Rows from block 6 of a small self-supervised audio encoder (BEST-RQ), named by matrix and row number. Each number is 50 + 15 x the weight over its row's rms, rounded and kept within 0 to 99. All counts start at 0. After the name is the row's rms in percent of the matrix's.
After each channel's rows are labels from the 100 clips, of 14848, where the channel reaches its highest value: "responds to" is what is common among them. Only what is clearly more common there than usual is listed. The data: acted Russian speech (Dusha).
# conv: width-3 conv (model.blocks.6.conv.weight, 384x384x3, each kernel summed), inputs 231-307

conv.255 103:55 63 44 40 76 34 43 64 29 45 54 34 66 56 69 24 50 37 50 41 27 24 80 40 25 63 40 65 52 50 50 69 16 62 30 39 62 32 68 52 60 77 49 61 39 65 51 37 49 53 52 45 45 66 27 31 64 54 63 67 26 46 46 50 63 55 52 45 45 47 41 63 25 51 42 67 64
responds to: emotion: sad

conv.302 090:64 59 43 60 14 27 54 53 38 34 39 38 56 49 57 64 56 42 44 57 43 69 43 37 41 13 56 47 57 64 69 30 43 28 61 35 45 61 42 60 40 54 41 85 59 46 42 61 56 50 27 50 27 38 57 54 56 46 48 48 44 57 56 46 49 59 42 43 51 62 48 46 55 52 53 59 39
responds to: emotion: angry

conv.180 104:40 26 56 54 42 59 50 38 60 53 66 45 52 26 43 44 17 79 33 61 50 42 44 83 45 38 80 42 52 54 21 49 72 60 48 73 45 47 30 53 73 29 50 35 41 49 76 48 72 51 53 52 33 27 67 38 29 25 36 79 48 36 54 34 68 53 42 58 43 35 38 29 73 70 56 33 61
responds to: emotion: positive

conv.306 102:48 82 59 60 73 37 52 62 34 74 67 69 44 67 34 61 56 55 46 58 45 72 45 39 60 25 53 22 46 51 55 32 09 65 58 51 55 63 55 52 67 56 41 59 60 65 34 58 56 64 31 39 52 51 70 59 41 71 76 33 40 77 51 62 37 48 64 64 51 61 77 65 31 38 44 67 59
responds to: emotion: neutral

conv.98 103:38 31 44 49 53 71 65 38 61 45 65 64 63 44 55 50 54 57 54 28 46 33 42 52 64 57 43 70 63 68 48 67 49 54 53 27 75 63 94 55 45 75 56 37 52 72 29 46 46 47 71 59 59 63 39 44 46 55 43 46 41 40 59 44 66 72 66 48 49 64 23 62 50 69 60 48 66
responds to: emotion: sad

conv.261 094:22 50 41 50 39 51 47 53 27 40 59 20 29 44 60 64 37 52 41 57 42 58 32 63 42 27 45 49 34 43 70 32 32 47 65 47 51 39 74 44 39 43 66 71 47 49 59 38 79 53 33 31 29 40 67 48 17 29 65 56 52 67 62 52 68 34 47 58 43 26 49 68 55 55 24 50 36
responds to: emotion: angry

conv.17 100:47 46 68 52 51 49 52 55 39 47 36 13 40 49 52 39 45 57 55 38 58 42 55 51 44 45 53 50 31 01 93 30 55 82 57 60 79 46 35 71 47 54 53 51 70 29 68 50 37 30 58 53 62 47 42 32 26 56 47 51 26 45 22 54 51 22 89 54 31 45 38 63 37 20 41 49 21
responds to: emotion: sad

conv.233 102:70 43 42 77 60 54 35 17 59 50 68 37 64 57 55 48 60 54 17 40 60 70 59 51 50 34 71 53 46 44 46 64 42 40 41 56 38 39 74 66 46 73 65 81 56 55 41 49 37 11 47 60 66 48 54 49 53 69 57 52 37 25 46 75 46 62 65 41 48 52 63 46 52 46 68 70 54
responds to: emotion: sad

conv.332 100:58 39 48 20 44 43 36 41 59 43 43 46 50 32 32 38 47 51 43 57 29 53 50 64 09 41 46 71 39 35 54 29 30 36 39 17 40 19 57 40 68 40 48 56 07 29 55 49 37 50 49 28 37 32 55 47 77 37 55 47 46 55 41 54 54 39 27 34 50 46 62 41 57 23 36 63 64
responds to: emotion: angry

conv.319 109:49 54 34 53 29 88 45 56 84 51 60 65 28 55 65 45 53 57 52 21 67 51 38 33 64 56 34 65 54 55 58 54 73 25 77 65 58 64 53 55 47 53 27 44 51 66 61 50 33 22 73 63 62 59 32 61 75 73 27 58 54 51 31 46 38 45 78 74 39 74 42 41 51 52 95 10 61
responds to: emotion: sad

conv.59 106:72 65 45 45 20 13 61 56 30 64 55 64 67 60 61 63 48 43 20 71 29 54 54 60 67 58 11 36 52 57 52 53 47 31 55 28 35 53 50 44 43 61 72 41 40 57 63 66 39 42 41 58 46 79 31 51 53 37 36 64 63 77 51 78 57 55 61 41 51 68 38 53 48 65 46 41 53
responds to: emotion: neutral

conv.239 110:29 51 59 45 73 62 45 33 64 44 38 38 40 43 68 75 26 48 47 28 62 33 36 23 37 52 40 57 89 57 81 55 63 43 66 51 61 42 57 54 37 56 53 42 65 30 24 71 56 69 19 46 27 50 43 51 42 67 42 56 20 18 63 65 62 56 00 46 66 39 48 55 78 39 57 64 49
responds to: emotion: sad

conv.9 109:45 47 64 25 42 53 43 35 52 43 39 16 55 56 79 52 76 47 49 57 53 75 37 32 65 52 61 38 59 42 66 47 81 70 37 44 55 36 72 47 49 33 16 34 60 66 51 34 41 34 56 74 71 77 59 43 44 50 50 32 52 61 32 36 58 35 47 67 63 66 61 80 79 48 82 43 00
responds to: emotion: positive

conv.342 095:50 30 19 68 62 71 24 47 82 48 29 27 49 51 85 74 41 37 53 13 45 25 59 28 51 43 57 73 82 58 68 56 50 57 37 46 37 44 81 37 44 53 92 62 64 51 42 61 49 86 27 51 46 62 52 52 49 51 44 40 61 36 61 49 33 45 04 64 55 39 45 49 47 44 80 62 34
responds to: emotion: sad

conv.145 083:61 42 63 54 59 38 49 51 55 69 16 12 50 38 17 53 48 43 51 44 31 49 45 48 75 63 53 66 62 52 54 46 62 25 15 78 41 28 43 67 40 23 50 57 56 40 70 58 51 33 41 48 57 34 39 39 50 50 52 52 61 41 37 49 35 44 53 35 32 44 77 25 47 45 45 69 50
responds to: emotion: sad

conv.348 101:42 47 74 39 39 63 46 60 43 59 62 58 30 60 75 63 45 85 54 59 59 58 53 56 65 46 33 49 49 69 41 74 48 51 62 39 56 48 66 56 46 84 56 60 58 83 54 52 42 34 60 63 99 81 51 75 35 62 52 56 73 85 47 32 63 47 60 44 47 86 54 76 58 66 65 30 63
responds to: emotion: sad

conv.48 093:58 38 35 84 34 36 42 62 63 67 55 50 58 59 34 38 19 50 56 62 25 49 58 84 38 33 88 43 36 39 39 34 51 36 37 65 48 41 50 74 80 65 59 38 57 46 72 38 58 49 42 65 70 27 60 29 25 19 43 55 59 56 51 55 73 38 49 45 51 54 56 26 57 32 51 52 63
responds to: emotion: positive

conv.234 098:25 28 32 62 26 67 49 21 60 56 65 58 46 20 33 68 38 53 45 43 41 24 37 48 37 42 59 82 60 74 44 65 52 52 28 67 34 33 53 37 66 58 43 28 31 61 53 00 55 51 56 58 47 66 58 66 60 61 27 18 62 41 33 33 38 71 35 49 53 39 44 44 71 67 58 46 61
responds to: emotion: angry

conv.256 105:69 62 31 57 36 39 60 49 55 73 54 68 72 18 60 24 70 46 51 63 53 58 61 72 41 44 67 44 49 51 53 67 29 48 38 54 50 68 56 52 57 49 58 81 68 77 56 62 51 53 55 73 60 46 61 41 69 57 56 49 71 48 55 53 45 63 44 64 64 35 66 33 53 58 63 51 52
responds to: emotion: positive

conv.191 103:37 35 40 33 42 63 57 65 44 24 25 17 34 67 61 47 54 24 53 39 50 06 24 56 27 70 29 69 45 56 15 27 71 57 18 51 32 32 50 45 33 31 56 41 52 39 30 42 33 57 46 61 35 56 32 74 76 49 46 34 55 13 51 85 46 39 42 23 65 42 38 49 45 22 63 55 51
responds to: emotion: sad

conv.161 097:63 52 25 64 34 62 61 42 63 69 83 51 65 12 30 51 85 60 61 62 70 51 63 48 35 25 55 53 67 42 42 50 54 46 49 57 45 47 44 68 42 38 39 89 40 57 66 56 43 51 53 39 44 38 75 63 70 57 34 48 71 39 76 34 30 54 68 58 77 45 66 45 56 59 64 41 47
responds to: emotion: angry

conv.92 105:52 48 33 71 59 51 60 54 61 49 52 53 53 41 60 32 76 48 49 76 67 50 60 61 47 17 68 31 49 48 57 58 51 68 44 74 44 62 42 54 72 22 60 51 62 60 70 68 43 76 21 69 53 60 82 25 67 29 44 25 63 57 55 50 23 34 37 59 63 31 49 47 69 58 69 18 63
responds to: emotion: positive

conv.56 104:40 47 52 48 39 52 55 48 82 47 36 32 45 77 64 59 30 19 38 56 51 88 37 35 47 43 64 43 51 39 67 41 41 29 50 48 24 60 59 52 38 41 52 48 74 41 68 50 48 44 51 53 25 35 46 60 59 41 78 44 46 50 43 36 49 42 54 52 51 39 67 45 74 71 45 49 13
responds to: emotion: angry

conv.35 101:49 58 27 49 25 47 63 59 59 61 62 61 46 35 45 50 36 57 39 51 33 42 44 59 57 41 78 60 51 70 37 62 50 44 35 58 34 49 55 57 60 36 44 55 33 58 77 59 58 57 45 48 17 48 64 46 61 34 60 57 72 46 55 38 63 47 34 36 57 28 43 40 68 94 68 34 48
responds to: emotion: angry

conv.294 108:40 58 59 69 54 41 53 37 40 38 60 56 69 34 53 74 41 70 38 52 44 61 62 41 28 53 57 58 70 72 64 59 63 58 62 47 19 48 37 58 59 49 34 46 33 55 92 38 79 61 43 45 26 55 54 64 51 56 76 62 40 41 58 43 57 63 27 41 29 26 83 61 39 53 24 82 58
responds to: emotion: angry

conv.19 105:63 45 36 43 55 50 53 29 68 42 69 50 46 58 36 65 68 38 40 63 13 55 64 56 46 63 49 60 66 66 52 79 57 82 09 62 47 24 48 87 52 56 54 59 00 67 57 22 43 55 44 56 77 76 35 54 71 42 52 32 69 54 28 56 67 57 55 47 62 70 38 39 41 64 57 53 53
responds to: emotion: sad

conv.275 103:37 38 45 41 69 59 49 54 54 72 30 38 49 78 52 42 60 33 58 60 48 38 49 48 57 54 42 77 40 42 66 41 17 53 38 55 46 45 72 47 51 56 32 49 55 55 29 45 66 59 77 51 72 44 23 62 60 81 71 51 36 65 62 65 50 49 71 41 44 50 59 49 35 09 10 75 64
responds to: emotion: sad

conv.253 094:66 50 58 25 44 60 28 76 49 59 34 68 56 35 57 54 41 52 73 66 48 48 61 79 22 55 17 34 51 56 53 36 33 40 46 14 80 43 31 38 25 33 74 49 39 48 59 61 71 54 75 32 28 48 37 35 55 54 34 41 53 49 75 45 35 62 42 30 47 26 57 34 37 49 58 43 32
responds to: emotion: positive

conv.241 109:54 50 32 38 50 37 58 40 70 42 48 26 76 84 59 53 65 19 59 62 50 70 33 24 70 41 55 56 69 45 61 61 52 54 37 36 33 77 62 35 31 55 43 40 65 50 44 38 43 55 37 70 50 76 60 46 63 35 45 18 43 62 42 64 47 55 32 67 69 59 51 69 62 58 74 51 19
responds to: emotion: positive

conv.166 095:10 57 32 32 37 47 60 35 37 46 63 42 39 43 54 56 54 50 53 43 57 47 41 29 37 25 65 48 42 66 54 48 39 59 54 30 42 57 70 45 49 50 43 44 46 45 60 41 66 76 19 49 41 48 75 65 43 40 62 19 49 45 63 65 58 33 32 42 52 22 37 37 56 53 49 33 46
responds to: emotion: angry

conv.271 094:54 28 46 66 48 55 31 72 46 93 64 28 55 36 30 54 44 42 56 48 47 32 62 60 30 29 35 39 55 44 41 28 29 69 70 63 29 46 31 36 40 35 35 60 56 47 28 59 71 55 72 28 45 47 78 64 50 52 33 50 57 54 59 24 52 50 45 79 76 45 54 30 51 56 45 54 51
responds to: emotion: positive

conv.236 101:00 30 66 34 51 66 61 43 41 39 41 46 27 55 52 46 43 52 55 40 60 50 38 53 67 42 42 78 67 56 50 62 54 40 46 36 47 42 77 37 32 47 65 06 45 42 31 52 43 66 36 73 49 71 30 52 26 42 47 44 45 41 62 49 71 64 24 39 64 43 33 54 62 65 58 49 50
responds to: emotion: sad

conv.97 107:54 62 77 43 41 58 35 56 54 48 54 42 69 32 93 55 63 75 68 24 56 48 59 44 00 69 42 50 74 53 33 58 67 63 51 48 59 49 63 44 33 52 56 45 82 74 77 32 37 55 60 46 41 47 58 61 46 68 65 70 51 42 49 25 66 65 47 51 38 19 71 54 38 24 39 66 57
responds to: emotion: sad

conv.76 100:63 73 27 55 42 37 48 66 39 51 41 64 61 60 80 38 44 30 39 53 48 59 46 51 49 30 32 01 52 31 81 55 51 50 32 59 52 62 39 52 74 58 52 57 69 64 55 50 35 56 38 38 29 54 61 42 54 45 59 51 59 35 48 23 38 52 48 71 41 59 52 74 56 59 59 29 44
responds to: emotion: positive

conv.381 104:51 48 00 57 42 61 68 35 79 58 45 61 56 73 52 49 45 39 44 32 59 27 43 48 63 34 50 73 61 53 65 34 58 50 45 74 24 60 45 54 45 25 19 38 42 45 63 60 60 43 51 54 31 70 63 53 70 56 32 56 57 50 45 49 29 42 20 55 44 44 42 43 83 49 77 26 43
responds to: emotion: angry

conv.175 091:46 42 46 73 53 63 50 64 74 60 91 66 37 16 36 76 31 52 38 72 41 64 37 76 32 37 54 60 59 58 60 62 50 70 46 68 57 40 50 50 68 49 64 51 49 60 49 39 57 46 47 34 44 30 60 46 34 70 39 38 39 44 61 30 57 78 47 49 71 48 56 39 55 68 34 59 63
responds to: emotion: angry

conv.156 095:48 66 39 21 68 33 47 48 58 51 39 54 56 48 30 68 58 51 26 72 28 37 50 63 67 33 34 24 63 43 28 40 56 46 37 82 43 53 47 81 43 44 72 57 58 43 71 43 36 27 24 23 44 59 58 37 60 35 69 61 53 59 46 33 44 37 51 53 19 34 38 45 64 41 63 34 13
responds to: emotion: sad

conv.112 094:37 59 61 54 69 45 30 47 46 48 46 58 54 63 39 67 30 24 60 49 35 64 57 29 56 41 55 75 64 39 61 50 37 28 72 43 39 43 69 53 59 55 32 45 44 39 59 43 51 48 39 30 33 51 33 75 62 25 76 20 54 53 30 45 57 32 32 33 68 45 73 45 54 64 51 56 38
responds to: emotion: angry

conv.333 100:37 63 90 48 53 56 41 44 28 49 55 13 21 37 66 62 59 59 41 48 52 40 68 40 26 63 35 49 62 44 20 50 73 45 59 58 41 31 01 50 39 27 81 59 47 54 70 55 54 46 55 59 53 69 27 54 61 50 62 54 63 65 43 25 56 51 48 35 50 57 56 56 32 64 64 55 59
responds to: emotion: sad

conv.146 109:39 48 57 57 63 50 48 68 59 32 45 47 54 38 56 49 58 65 33 50 68 45 42 31 49 58 56 36 54 36 70 48 72 81 44 58 65 35 47 51 62 48 42 44 59 49 35 50 49 00 51 32 69 62 77 20 40 61 48 17 47 59 25 46 54 41 61 80 49 63 67 72 67 34 61 44 00
responds to: emotion: positive

conv.361 107:57 64 78 51 72 43 15 49 36 45 54 57 53 46 49 54 44 58 49 09 44 41 48 51 52 48 28 34 68 70 38 51 67 12 62 28 58 28 63 51 38 53 49 41 54 53 44 59 42 61 45 58 39 57 27 51 38 62 62 66 38 41 50 65 53 61 48 44 47 51 59 46 43 39 52 72 41
responds to: emotion: sad

conv.176 102:46 34 63 33 35 56 49 29 48 36 67 48 42 57 53 66 54 40 39 35 43 17 42 54 40 25 44 43 33 42 41 47 37 45 35 58 46 39 41 65 17 52 41 44 26 36 24 27 58 63 49 36 70 09 43 57 74 46 44 45 45 59 50 65 37 46 37 61 26 55 09 62 61 44 34 33 36
responds to: emotion: sad

conv.88 093:43 57 46 55 34 41 70 60 36 53 60 49 63 50 26 60 47 53 38 45 41 60 61 48 31 58 64 80 46 49 43 53 39 56 27 59 29 34 27 61 65 53 40 55 47 23 61 33 87 50 66 35 37 37 58 53 48 58 82 42 44 37 44 35 64 59 48 49 39 22 95 18 34 44 22 76 65
responds to: emotion: angry

conv.285 076:52 64 59 61 50 34 52 56 59 57 35 18 06 58 55 52 52 53 54 53 38 34 51 51 50 42 43 58 60 50 61 34 61 51 65 76 31 26 29 46 46 36 50 74 35 44 53 42 58 42 22 34 43 62 57 59 14 36 67 56 64 61 30 36 59 23 37 38 57 45 62 59 56 42 47 45 51
responds to: emotion: angry