{
  "dataset": "acted Russian speech (Dusha)",
  "input": "log_mel",
  "norm": "batchnorm",
  "optimizer": "adam_atan2",
  "lr_schedule": "linear",
  "warmup_steps": 320
}
Rows from block 6, named by matrix and row number. Each number is 128 + 32 x the weight over its row's rms, rounded and kept within 0 to 255. All counts start at 0. After the name is the row's rms in percent of the matrix's.
# conv: width-3 conv (model.blocks.6.conv.weight, 384x384x3), inputs 207-229, a 3 kernel for each
conv.252 101 [131 131 105 124 125 103 138 107  79  85 105 126 146 137 148 133 131 117  96 128 117  93  65  11 103 163 172 125 109 135 121  74 106  40  82  99 125 147  87 107  55  31 155 161 166  54 124 113 136 115 106 134 134 193 136 117 129 133 138 113  81  89 133  58  89  79 128  96  98]
conv.253 098 [ 99  52  77 155 170 163 108 134 122 182 167  87 140 126 133 154 189 194 104  47  25 120 118 110  95 125 141 161 161 152 116  84  80  73  85 100 130 135 153 150 156 213 104  74  73 104  93  50 144 152 111 159 170 141  97 142 127 121 128 149 151 141 121 164 115 104  83  96  91]
conv.254 098 [161 166 152 149 185 179 140 173 177 103 108  96 134 163 201 107 129 163 110 105 130 136 120 141  52  57  50 127 119 127 161 152 152 156 136 178  83 110  76  97 111 113 154 161 108 161 126 160 130 118 123 151 149 203 106  72  59 112 115 118 162 143 153 145  90  78 152 106  83]
conv.255 103 [153 112  88 122 133 183 156 143 132 135 100 104 112 139 131 113 142 135  92 138 165  90 137 160  56  89  81 136 112 147 158  98 133 115 125 170 131 110 104  87 118 105  82 121 143 114 138 134  90 133 203 110 135 147 122 131 148 131  69 104 105 136 141 185 128 135 108 127  96]
conv.256 095 [129 113  91 119 129 145 123 136 156 101  75  58 166 169 153 159 152 161 113  92 100  96 116 124 142 138 143 153 133 138 209 191 226 123 109 120 100 133 116 119  91 122  89  81 106 132 146 166 144 168 170 146 149 153 116 112 119  92  77 115 113 125 125 123 148 151  93 167 124]
conv.257 098 [143 159 136 138  94 131 170 163 142 135 121 172 157 142 166 129 144 157 116 124 130 105 129 128  53  33  45 149 135 139 168 183 171 136 135 115 151 122 114  59  69  71  91 153 122 109 192 126 127 151 136 136 167 167 134 141 143 138 116 147  74 126 151  80  70 150 143  91 114]
conv.258 097 [ 96  84  99 170 185 113 146 173 170 170 173 107 105 146 154 119  80 116 151 206 157 142 122 106 160 189 153  63  73  98 131 153 154 106 110 115  91  81 111 143 177 128  95 135 166 157 103 144 126 121 135 105 141 163 151 200 187 109 110 132 188 143 161 152 141  44 146 141  87]
conv.259 103 [134 135 134 167 180 177  48 101 130 149 136 133 135 138 124  61 159 145  59  71  86 176 124 140 161 124 156 217 177 189 144 164 206  65  44 101 131 121 136 129  73 127  92  99 128 175 129 153 161 165 143 183 193 166 171 155 168  76 106 110 105 181 128 187 147 100  92 124 101]
conv.260 096 [110 104 118  94 132 144 129 156 170  92 106  71 146 134 159 184 157 131 168 154 141 125  98  64 195 165 151 140 145 157 172 171 189 113 123 131 108 137 153 118 155 144  59 122 128  85  92  98 153 173 134 178 132 169 157 149 172 136 156 112 105 113 144 111  88  87 149 125 105]
conv.261 097 [170 184 208 102 108 135  96  97  96  69 109 104 128 154 149 148 145  87 178 104 126 103  97  70  72  97 137  95 120 120 114 101 190 105  92  89 182 172 182 130 125 105 124 113  64  83  87  70 115 129 167 146 181 138 125 136 138 145 129 141 100 129 129  70  96 172  90 107 159]
conv.262 099 [139 105  86 131 160 180 126 137 179 141 143 116 140 131 146 167 164 147 137 122 136 138 170 198 128 150  86  98  93  97 160 106  99 149 170 144  80  94  80  86 116 128 144 154 137 115  92 130 152 166 168 126 110 131 142 150 133 114 133 145 106 134 144 138 131 101 124 133  92]
conv.263 100 [141  87 122 132 181 150 119 182 152 173 177 145 144 151 139 131 136 146 177 149 113 143 123 152 107 128 126 115  91 150 114  88  90 145 170 193 142 152 130  95  77 108 113 134  85 120 103 114 171 168 124  84  79 117  98 109 156 150 136 137  98  73  69 142 138 140 101 113 154]
conv.264 095 [105 136 124 134  94 154 142 146 131 141 165 181 120 123  95 142  97 123 142 105 102 159 161 172  94 167 178 114 127 130 137 149 164 111 122 118 126 130 127 127 108 109 107  96 145 140 141 155 134 116  88 152 169 122 156 130 145 153 169 140  19  50  75  77 157 167 143 149 169]
conv.265 099 [127 111 113 157 197 163 134 137 196  96 118  99 145 121 132  92 129 127 106 120 105 150 141 117  85  94  72 103  99 111  87  75  54 141 137 154 133 135 128  66  82 112 131 140 160 146 155 144 207 179 140 136 119 160 137 155 151 130 136 190 100 118 133  97 119  67 193 133 120]
conv.266 104 [130  83 106  93  93 145 106 138 115 130  98 126 117 118 126 128 134 157 149 123 146 143  73 115  90  92 100  65 107 135 148 142 107  72 108 142 128 111 115 141 190 147 111 123 105 129 133  58 126 182 115  91 151 106 118  81 139 110 129  80 146  72 119 150 119 153 167 129 136]
conv.267 096 [108 113 160 110 151 149  85  89 107 100 107 147 155 149 122  78 128 133 121  81 110 146 157 139 113 155 142  66 128 142  83  90  78 116 139 145 136 133 128 176 159 156 132 100 109 132  96  97  91 113 115 154 142  94 147 140  91 107 111 107 149 107 104 115 177 177 115 145 159]
conv.268 106 [105 119 155 100 107 135 102  98  56 114 122 108 109 131 117 187 155 122 183 176 133 133 167 145  52 103  64 133 118 158 105  80  95  40  66  24 137 121 162  72  82  34 105  92  96  87  93 119  91 139 106  90 122 147 118 139 129 139 123 103 150 137 144 114  39 113  98  57  86]
conv.269 095 [147 169 133 131 140 132  92 126 111 182 147  86 100 116 113 160 130 129  30   0  53 130 152 132 178 154 150 147 107 122  84 149 173 110  91  73 129 136 120 131 136 150 137  90 123  55  92 124  59  88 124  86  87 113 162 185 159 144 129 120  82 162 138  67 132 166 104 126 112]
conv.270 097 [166 158 143 165 113  96 145  71  61 102  92  95 130 103 100 138 154 154 104 104 127  97  97  74  74  97 107 118 123 149  99  40  69  37  92  67 117 146 116 182 125  87 150 141 145  87 108  52 139 116 113 120 129 117  99 126 105 128 153 131 103 107 108  72  83  89  77 106 126]
conv.271 097 [114  79  93 124  83  98 146 128 126 123  86  83 112 125 126 123 145 132 117 106 116 153 156 136 159 137 163 149 134 126 143 137 192  89  94 118 162 186 156 141 135 134  89  82 154 102 122 126 116  85  64 119 162 105 131 125 204 141 134 131  90  82 100  55  79 124 126 120 178]
conv.272 101 [100 114  73 111 151 155 144 131 155 135 143 161 117 110 161  74 147 150 142 192 142 138 152 171 119 103  81 127  93 137 137 159 115 123 108  92 107 118 110  83  94 127  83 134 132  96  44  71 123  74  97 122  69 117 118 181 191 127 121  60  91 130 101 128  91  75 216 188 157]
conv.273 099 [209 118 118  75  96 101 147 158 114 127 133 185 107 121 110 122 116 120 148 146  61  96 107 114 165 197 145 131 136 132 134 119 159 145  87  77 183 169 124 166 128 153 130 126 140 110  76 117 150  98 165 106  84 104  77 102  97 138 137  58  96 120 144 119  77  94 110 132 145]
conv.274 103 [111 119 156  91 133 151  82 138  55 120 159 150 114 147 101 143 176 150 153 138 120  95 138  74  85  99  76 123 158 156 148 166 157  79  54  33 141 151 146  99 113 114 138 142  95 122 103 142  75 101 124  55 118 126 153 179 126 143 123 146 137 148 154 129 146 167 137 119 158]
conv.275 095 [136 140 112 152 160 141 143 121 135 110 113 163 162 183 174 149 163 157 148 171 198 125 122 138  89 109  93 140 169 156 115 141 135 178 183 159 181 163 117 160 158 144  99 113 142 199 218 179 172 147 129 113 146 146 157 164 150 146 112 177 157 139 148 151 140 140 131 169 195]
conv.276 100 [117 167 138 157 115 104 152 170 179 166 162 143 144 106 122  51  63  80 113 110 100 127 137 120 168 153 114  94 103 131  98  95 101 147 135 147 106 129 105 128 140 123 153 150 118 145 135 144 142 138 118 138  89 117 160 136 144 108 151 140  42  32  74 119 151 156 151 164 154]
conv.277 102 [154 130  99 143 200 151 155 172 184 124 135 103 141 150 182 146 134 131 101 106  97 139 142 190  64  91  58 139 114 126 176 136 114 111 116 142 127 127 115 141 132 139 165 159 147 151 129 131 176 117  96 161 134 151 149 146 123 121 134 146 139 102 120 130 112 104 115 119 115]
conv.278 102 [152 137 137 125 109  85 100 132 129 175  92 121 156 125 146 132 139 139  67 126 168 104  93 128  91 121 147  84 107 102 104 128 149 126 106  98 164 171 146 139 144 152 130 101  93  93  93  97 203 134 151  96 101 121 170 128 132 201 175  72  75 102  94  97 162 169 169 173 157]
conv.279 104 [ 82 100  96  89  84 125 104 134 109 126 125 140 126 126 106 111  87 124 128  82 139 121  65  85 100 131 154 109 144 106 132 115 104  37  67  93  83 123 109 111 112 108 118 123 131 100  96 107 158 128 148  59 147 175 125 115 173 157 183 146 124  40 115 166 127  51 138 114  89]
conv.280 099 [162 144 159 122 133 107  95  87  93 183 157 115  51  73  99  80  69  97 122 135 148  89 100 125 136 158 153 130 105 108 126 121 126 162 165 163 193 174 160 149 148 148 112 100  98 169 140 143  78  95  77  90  77 111 133 128 152 153 180 177 167 160 117 133 142  88 189 121 155]
conv.281 101 [158 105 110 137 144 106  78 111  98 113 170 203 119 128 127 162 138 128 167 182 155 130  99 123 104 119 151 138 173 112  77  75  85 148 142 145  88  85 109 138 118 119 115 125 132 147 132  97 111 150 125 141 125  74  91 124 150  90 146 124 158 107  93 137 159 165 107 127 120]
conv.282 104 [115 123 142  98 138 143 105 121 114  85  92 112 123 141 113 113 102 164 110 151 105 116  96 105  60  72  69 129  79  96 166 113  94  94 104  97 120 126 125 107 130 128 108 187 164 160 140 125  93 143 190 141 109  90 107 105 109 119 124 104 117 150 109  59 155 163 151 112 115]
conv.283 105 [134 100 105 107 136 124 119  79  63 119 132  69 147 129 144 161 142 141  86 111 104  79  68  74 134 167 155  87  92  49 141 109  67  63  96 117 136 131 144 139  84  65 155 168 135  85  93 105 148 121  86  88  66 168  93 101 107 127 120 123 123 152 143 102 106  76 106  96 101]
conv.284 096 [118 130 135 213 199 148  83 110 140 150 146 116 142 142 138  93 101 108 119 146 141 169 154 123 135 110 137  32  84 105  45  76 111 181 182 165 110 105 111 157 154 145  66  58  71 125 117 109 172 155 143 107 128 135 112 118  84 131 109 137  98  98 114 100  91 119 182 120 119]
conv.285 101 [153 138 133 126 170 115 135  94 141 123 170 156 129 157 169 145 163 158 163 170 124 166 119 116 124 112 145 108  98  80 186 103 134 135  90 130  91 109 119 127  98 115 180 120 123 181  33 138 114 172 148 191  59 116 141 142 135  80 140 127 212  43 147 134 151  78  93 110 142]
conv.286 094 [126  79  82 130 131 108 167 175 153 169 123  86 148 148 155 111 147 119 134 149 153 135 150 151  66  32  86 118  98  92 119 125 127 150 176 181 171 160 162 158 126 100 147 192 183 180 173 131 142 126 101  97 109 122 113  62  65 135  74 123 124 154 166 136  72 128 210 164 180]
conv.287 100 [124 146  81 114  87 100 142  94  63 118  91 162 171 102  98  94  84 145  92 110 154  89 144 169 116 123 193 108  91 104 162 142 114 103 127 140 115 104 114 165 166 157 142 131 124  84  96 113 130  59 122 110 108  83 112 111 150 145 104  93 138 142 126 142 176 168 107  90 159]
conv.288 097 [120  95 135 119  94 123  95 131 114  82 102  73 147 151 131 127 111  71  91 122 128 139 171 195 150 133 109 121 105  99  97 156 162 107 115 141 182 155 162 159 156 146 157 102 126 120 114 145 117 163 152 102  97  97 177 191 191 154 153 161 112 138 162 165 142 163 165 176 144]
conv.289 100 [200 173 180 102  77  73 153 164 160 132 156 157  73  74 101 113  95 104 144 159 107 141 132  91 161 160 143 175 133 135 172 138 107  93  88  95 104 153 166 111 107 123 136 146 154 141  86 106 133  73  68 150 137 154 105 111 130 175 151 146 119 113 104 140 102 113 118 135 108]
conv.290 100 [125 100 124 142 171 210  77 105 128 145 135 189 148 148 158 165 174 210 147 157 121  97 134 132  82  64  73 146 117 130 169 131 102 153 147 167  49  68  50  90  49  57 124 129 104  83 110 100 174 168 159 148 168 153  95 117 134 161 140 157  83 116 136  87  81  75  97  97 127]
conv.291 103 [127 145 159 128  91 100 105 132 136 112 150 158 131 122 100 149 114 130 104  73 105 105 144 101 142 195 148 148 176 116  79  92 130  78  91  79 114 107 121 127 163 130 112  87 122 139  65  97 129 135 132  69  45  73 133 131 105 156 105 104  58 125 151 117 130 163 137 155 133]
conv.292 099 [ 77 104 127 144 113  89 150 159 151 180 121 167 173 134 141  64  71 145 131 119 110 150 132 134 122 100 131 105 108 138 191 175 127 117 125  97 100 124 131 132 140 141  95  95 135 118 125 105 134 119 118 132 129 145 125 122 110 124 141 154 139 127 115  34  49  56 136  82 103]
conv.293 100 [118 118 124  80  77  90  30  25  73 102 145 113 136 117 131 121 128 125 169 182 129 139 143 112 133 124 149 158 139 120  73  45  53 160 175 160 134 146 123  90 104 111 109 158  81  95  78  87  92 104 151 140 173 167  97 134 135 157 160 139 155 158 153 115 101 144 156 114  99]
conv.294 097 [ 96 115 152 127 135 122 134 112  95 137 109 127 183 144 115  63 100  95 146 106 115 178 187 191 138 138 119 100 113 113 150 135 136 113 136 149 107  97 104 160 148 150 115 124  97 113 118 124 101  96 124 162 176 152 197 199 159 145 165 137  77  89 123 139 147 152 226 194 136]
conv.295 095 [153 146 170 116 142 162 100 123 106 136 115 113  91 119 137 149 139 163 104  27  49 173 175 196  94  83 110 130 140 135  73 107 111 115 114 118 134 105  79 143 133  96 161 130 103  94 133 116 128  94  71 165 167 120 115 135 150 208 148 141 112 109 134 142 154 194 183 153 130]
conv.296 100 [ 82  60  54 116 101  70 202 225 202 142 173 180 127 107  92 200 170 163 133 155 128 115 121 126 154 127 144 189 169 132 132 132 157 147 142 155 143 119 112 201 202 209 144 162 173 135 122 140  83  98 125 127  99 111 105 109 134 150 143  77 125 109 131  89  83  97 105  52  65]
conv.297 102 [134 125 174 114 132  81  64  58  40  84  91  99 128 129 104 101 110  71 186 155 150  90 116  86 164 112 135 121 101  79 186 171 144 114 106 145 134 136 161  93 156 141  92 111 101 125 107 126 125 187 153 124 108 129 131 131 147 108 184 142 167 144 155 122 120 122 243 169 107]
conv.298 096 [127 153 115 141 137 131  74 120 195 191 155 152 132 145 125 114 138 135 126 112  92 128 103  63 161 164 167 116 139 137 127 136 168 109  88  83  75 100 107 144 125 180 103 116 128  41 104 100 138 127 116 131 136 162 131 131 145  80 126 110 155 124 147  34 110 133 145 129 130]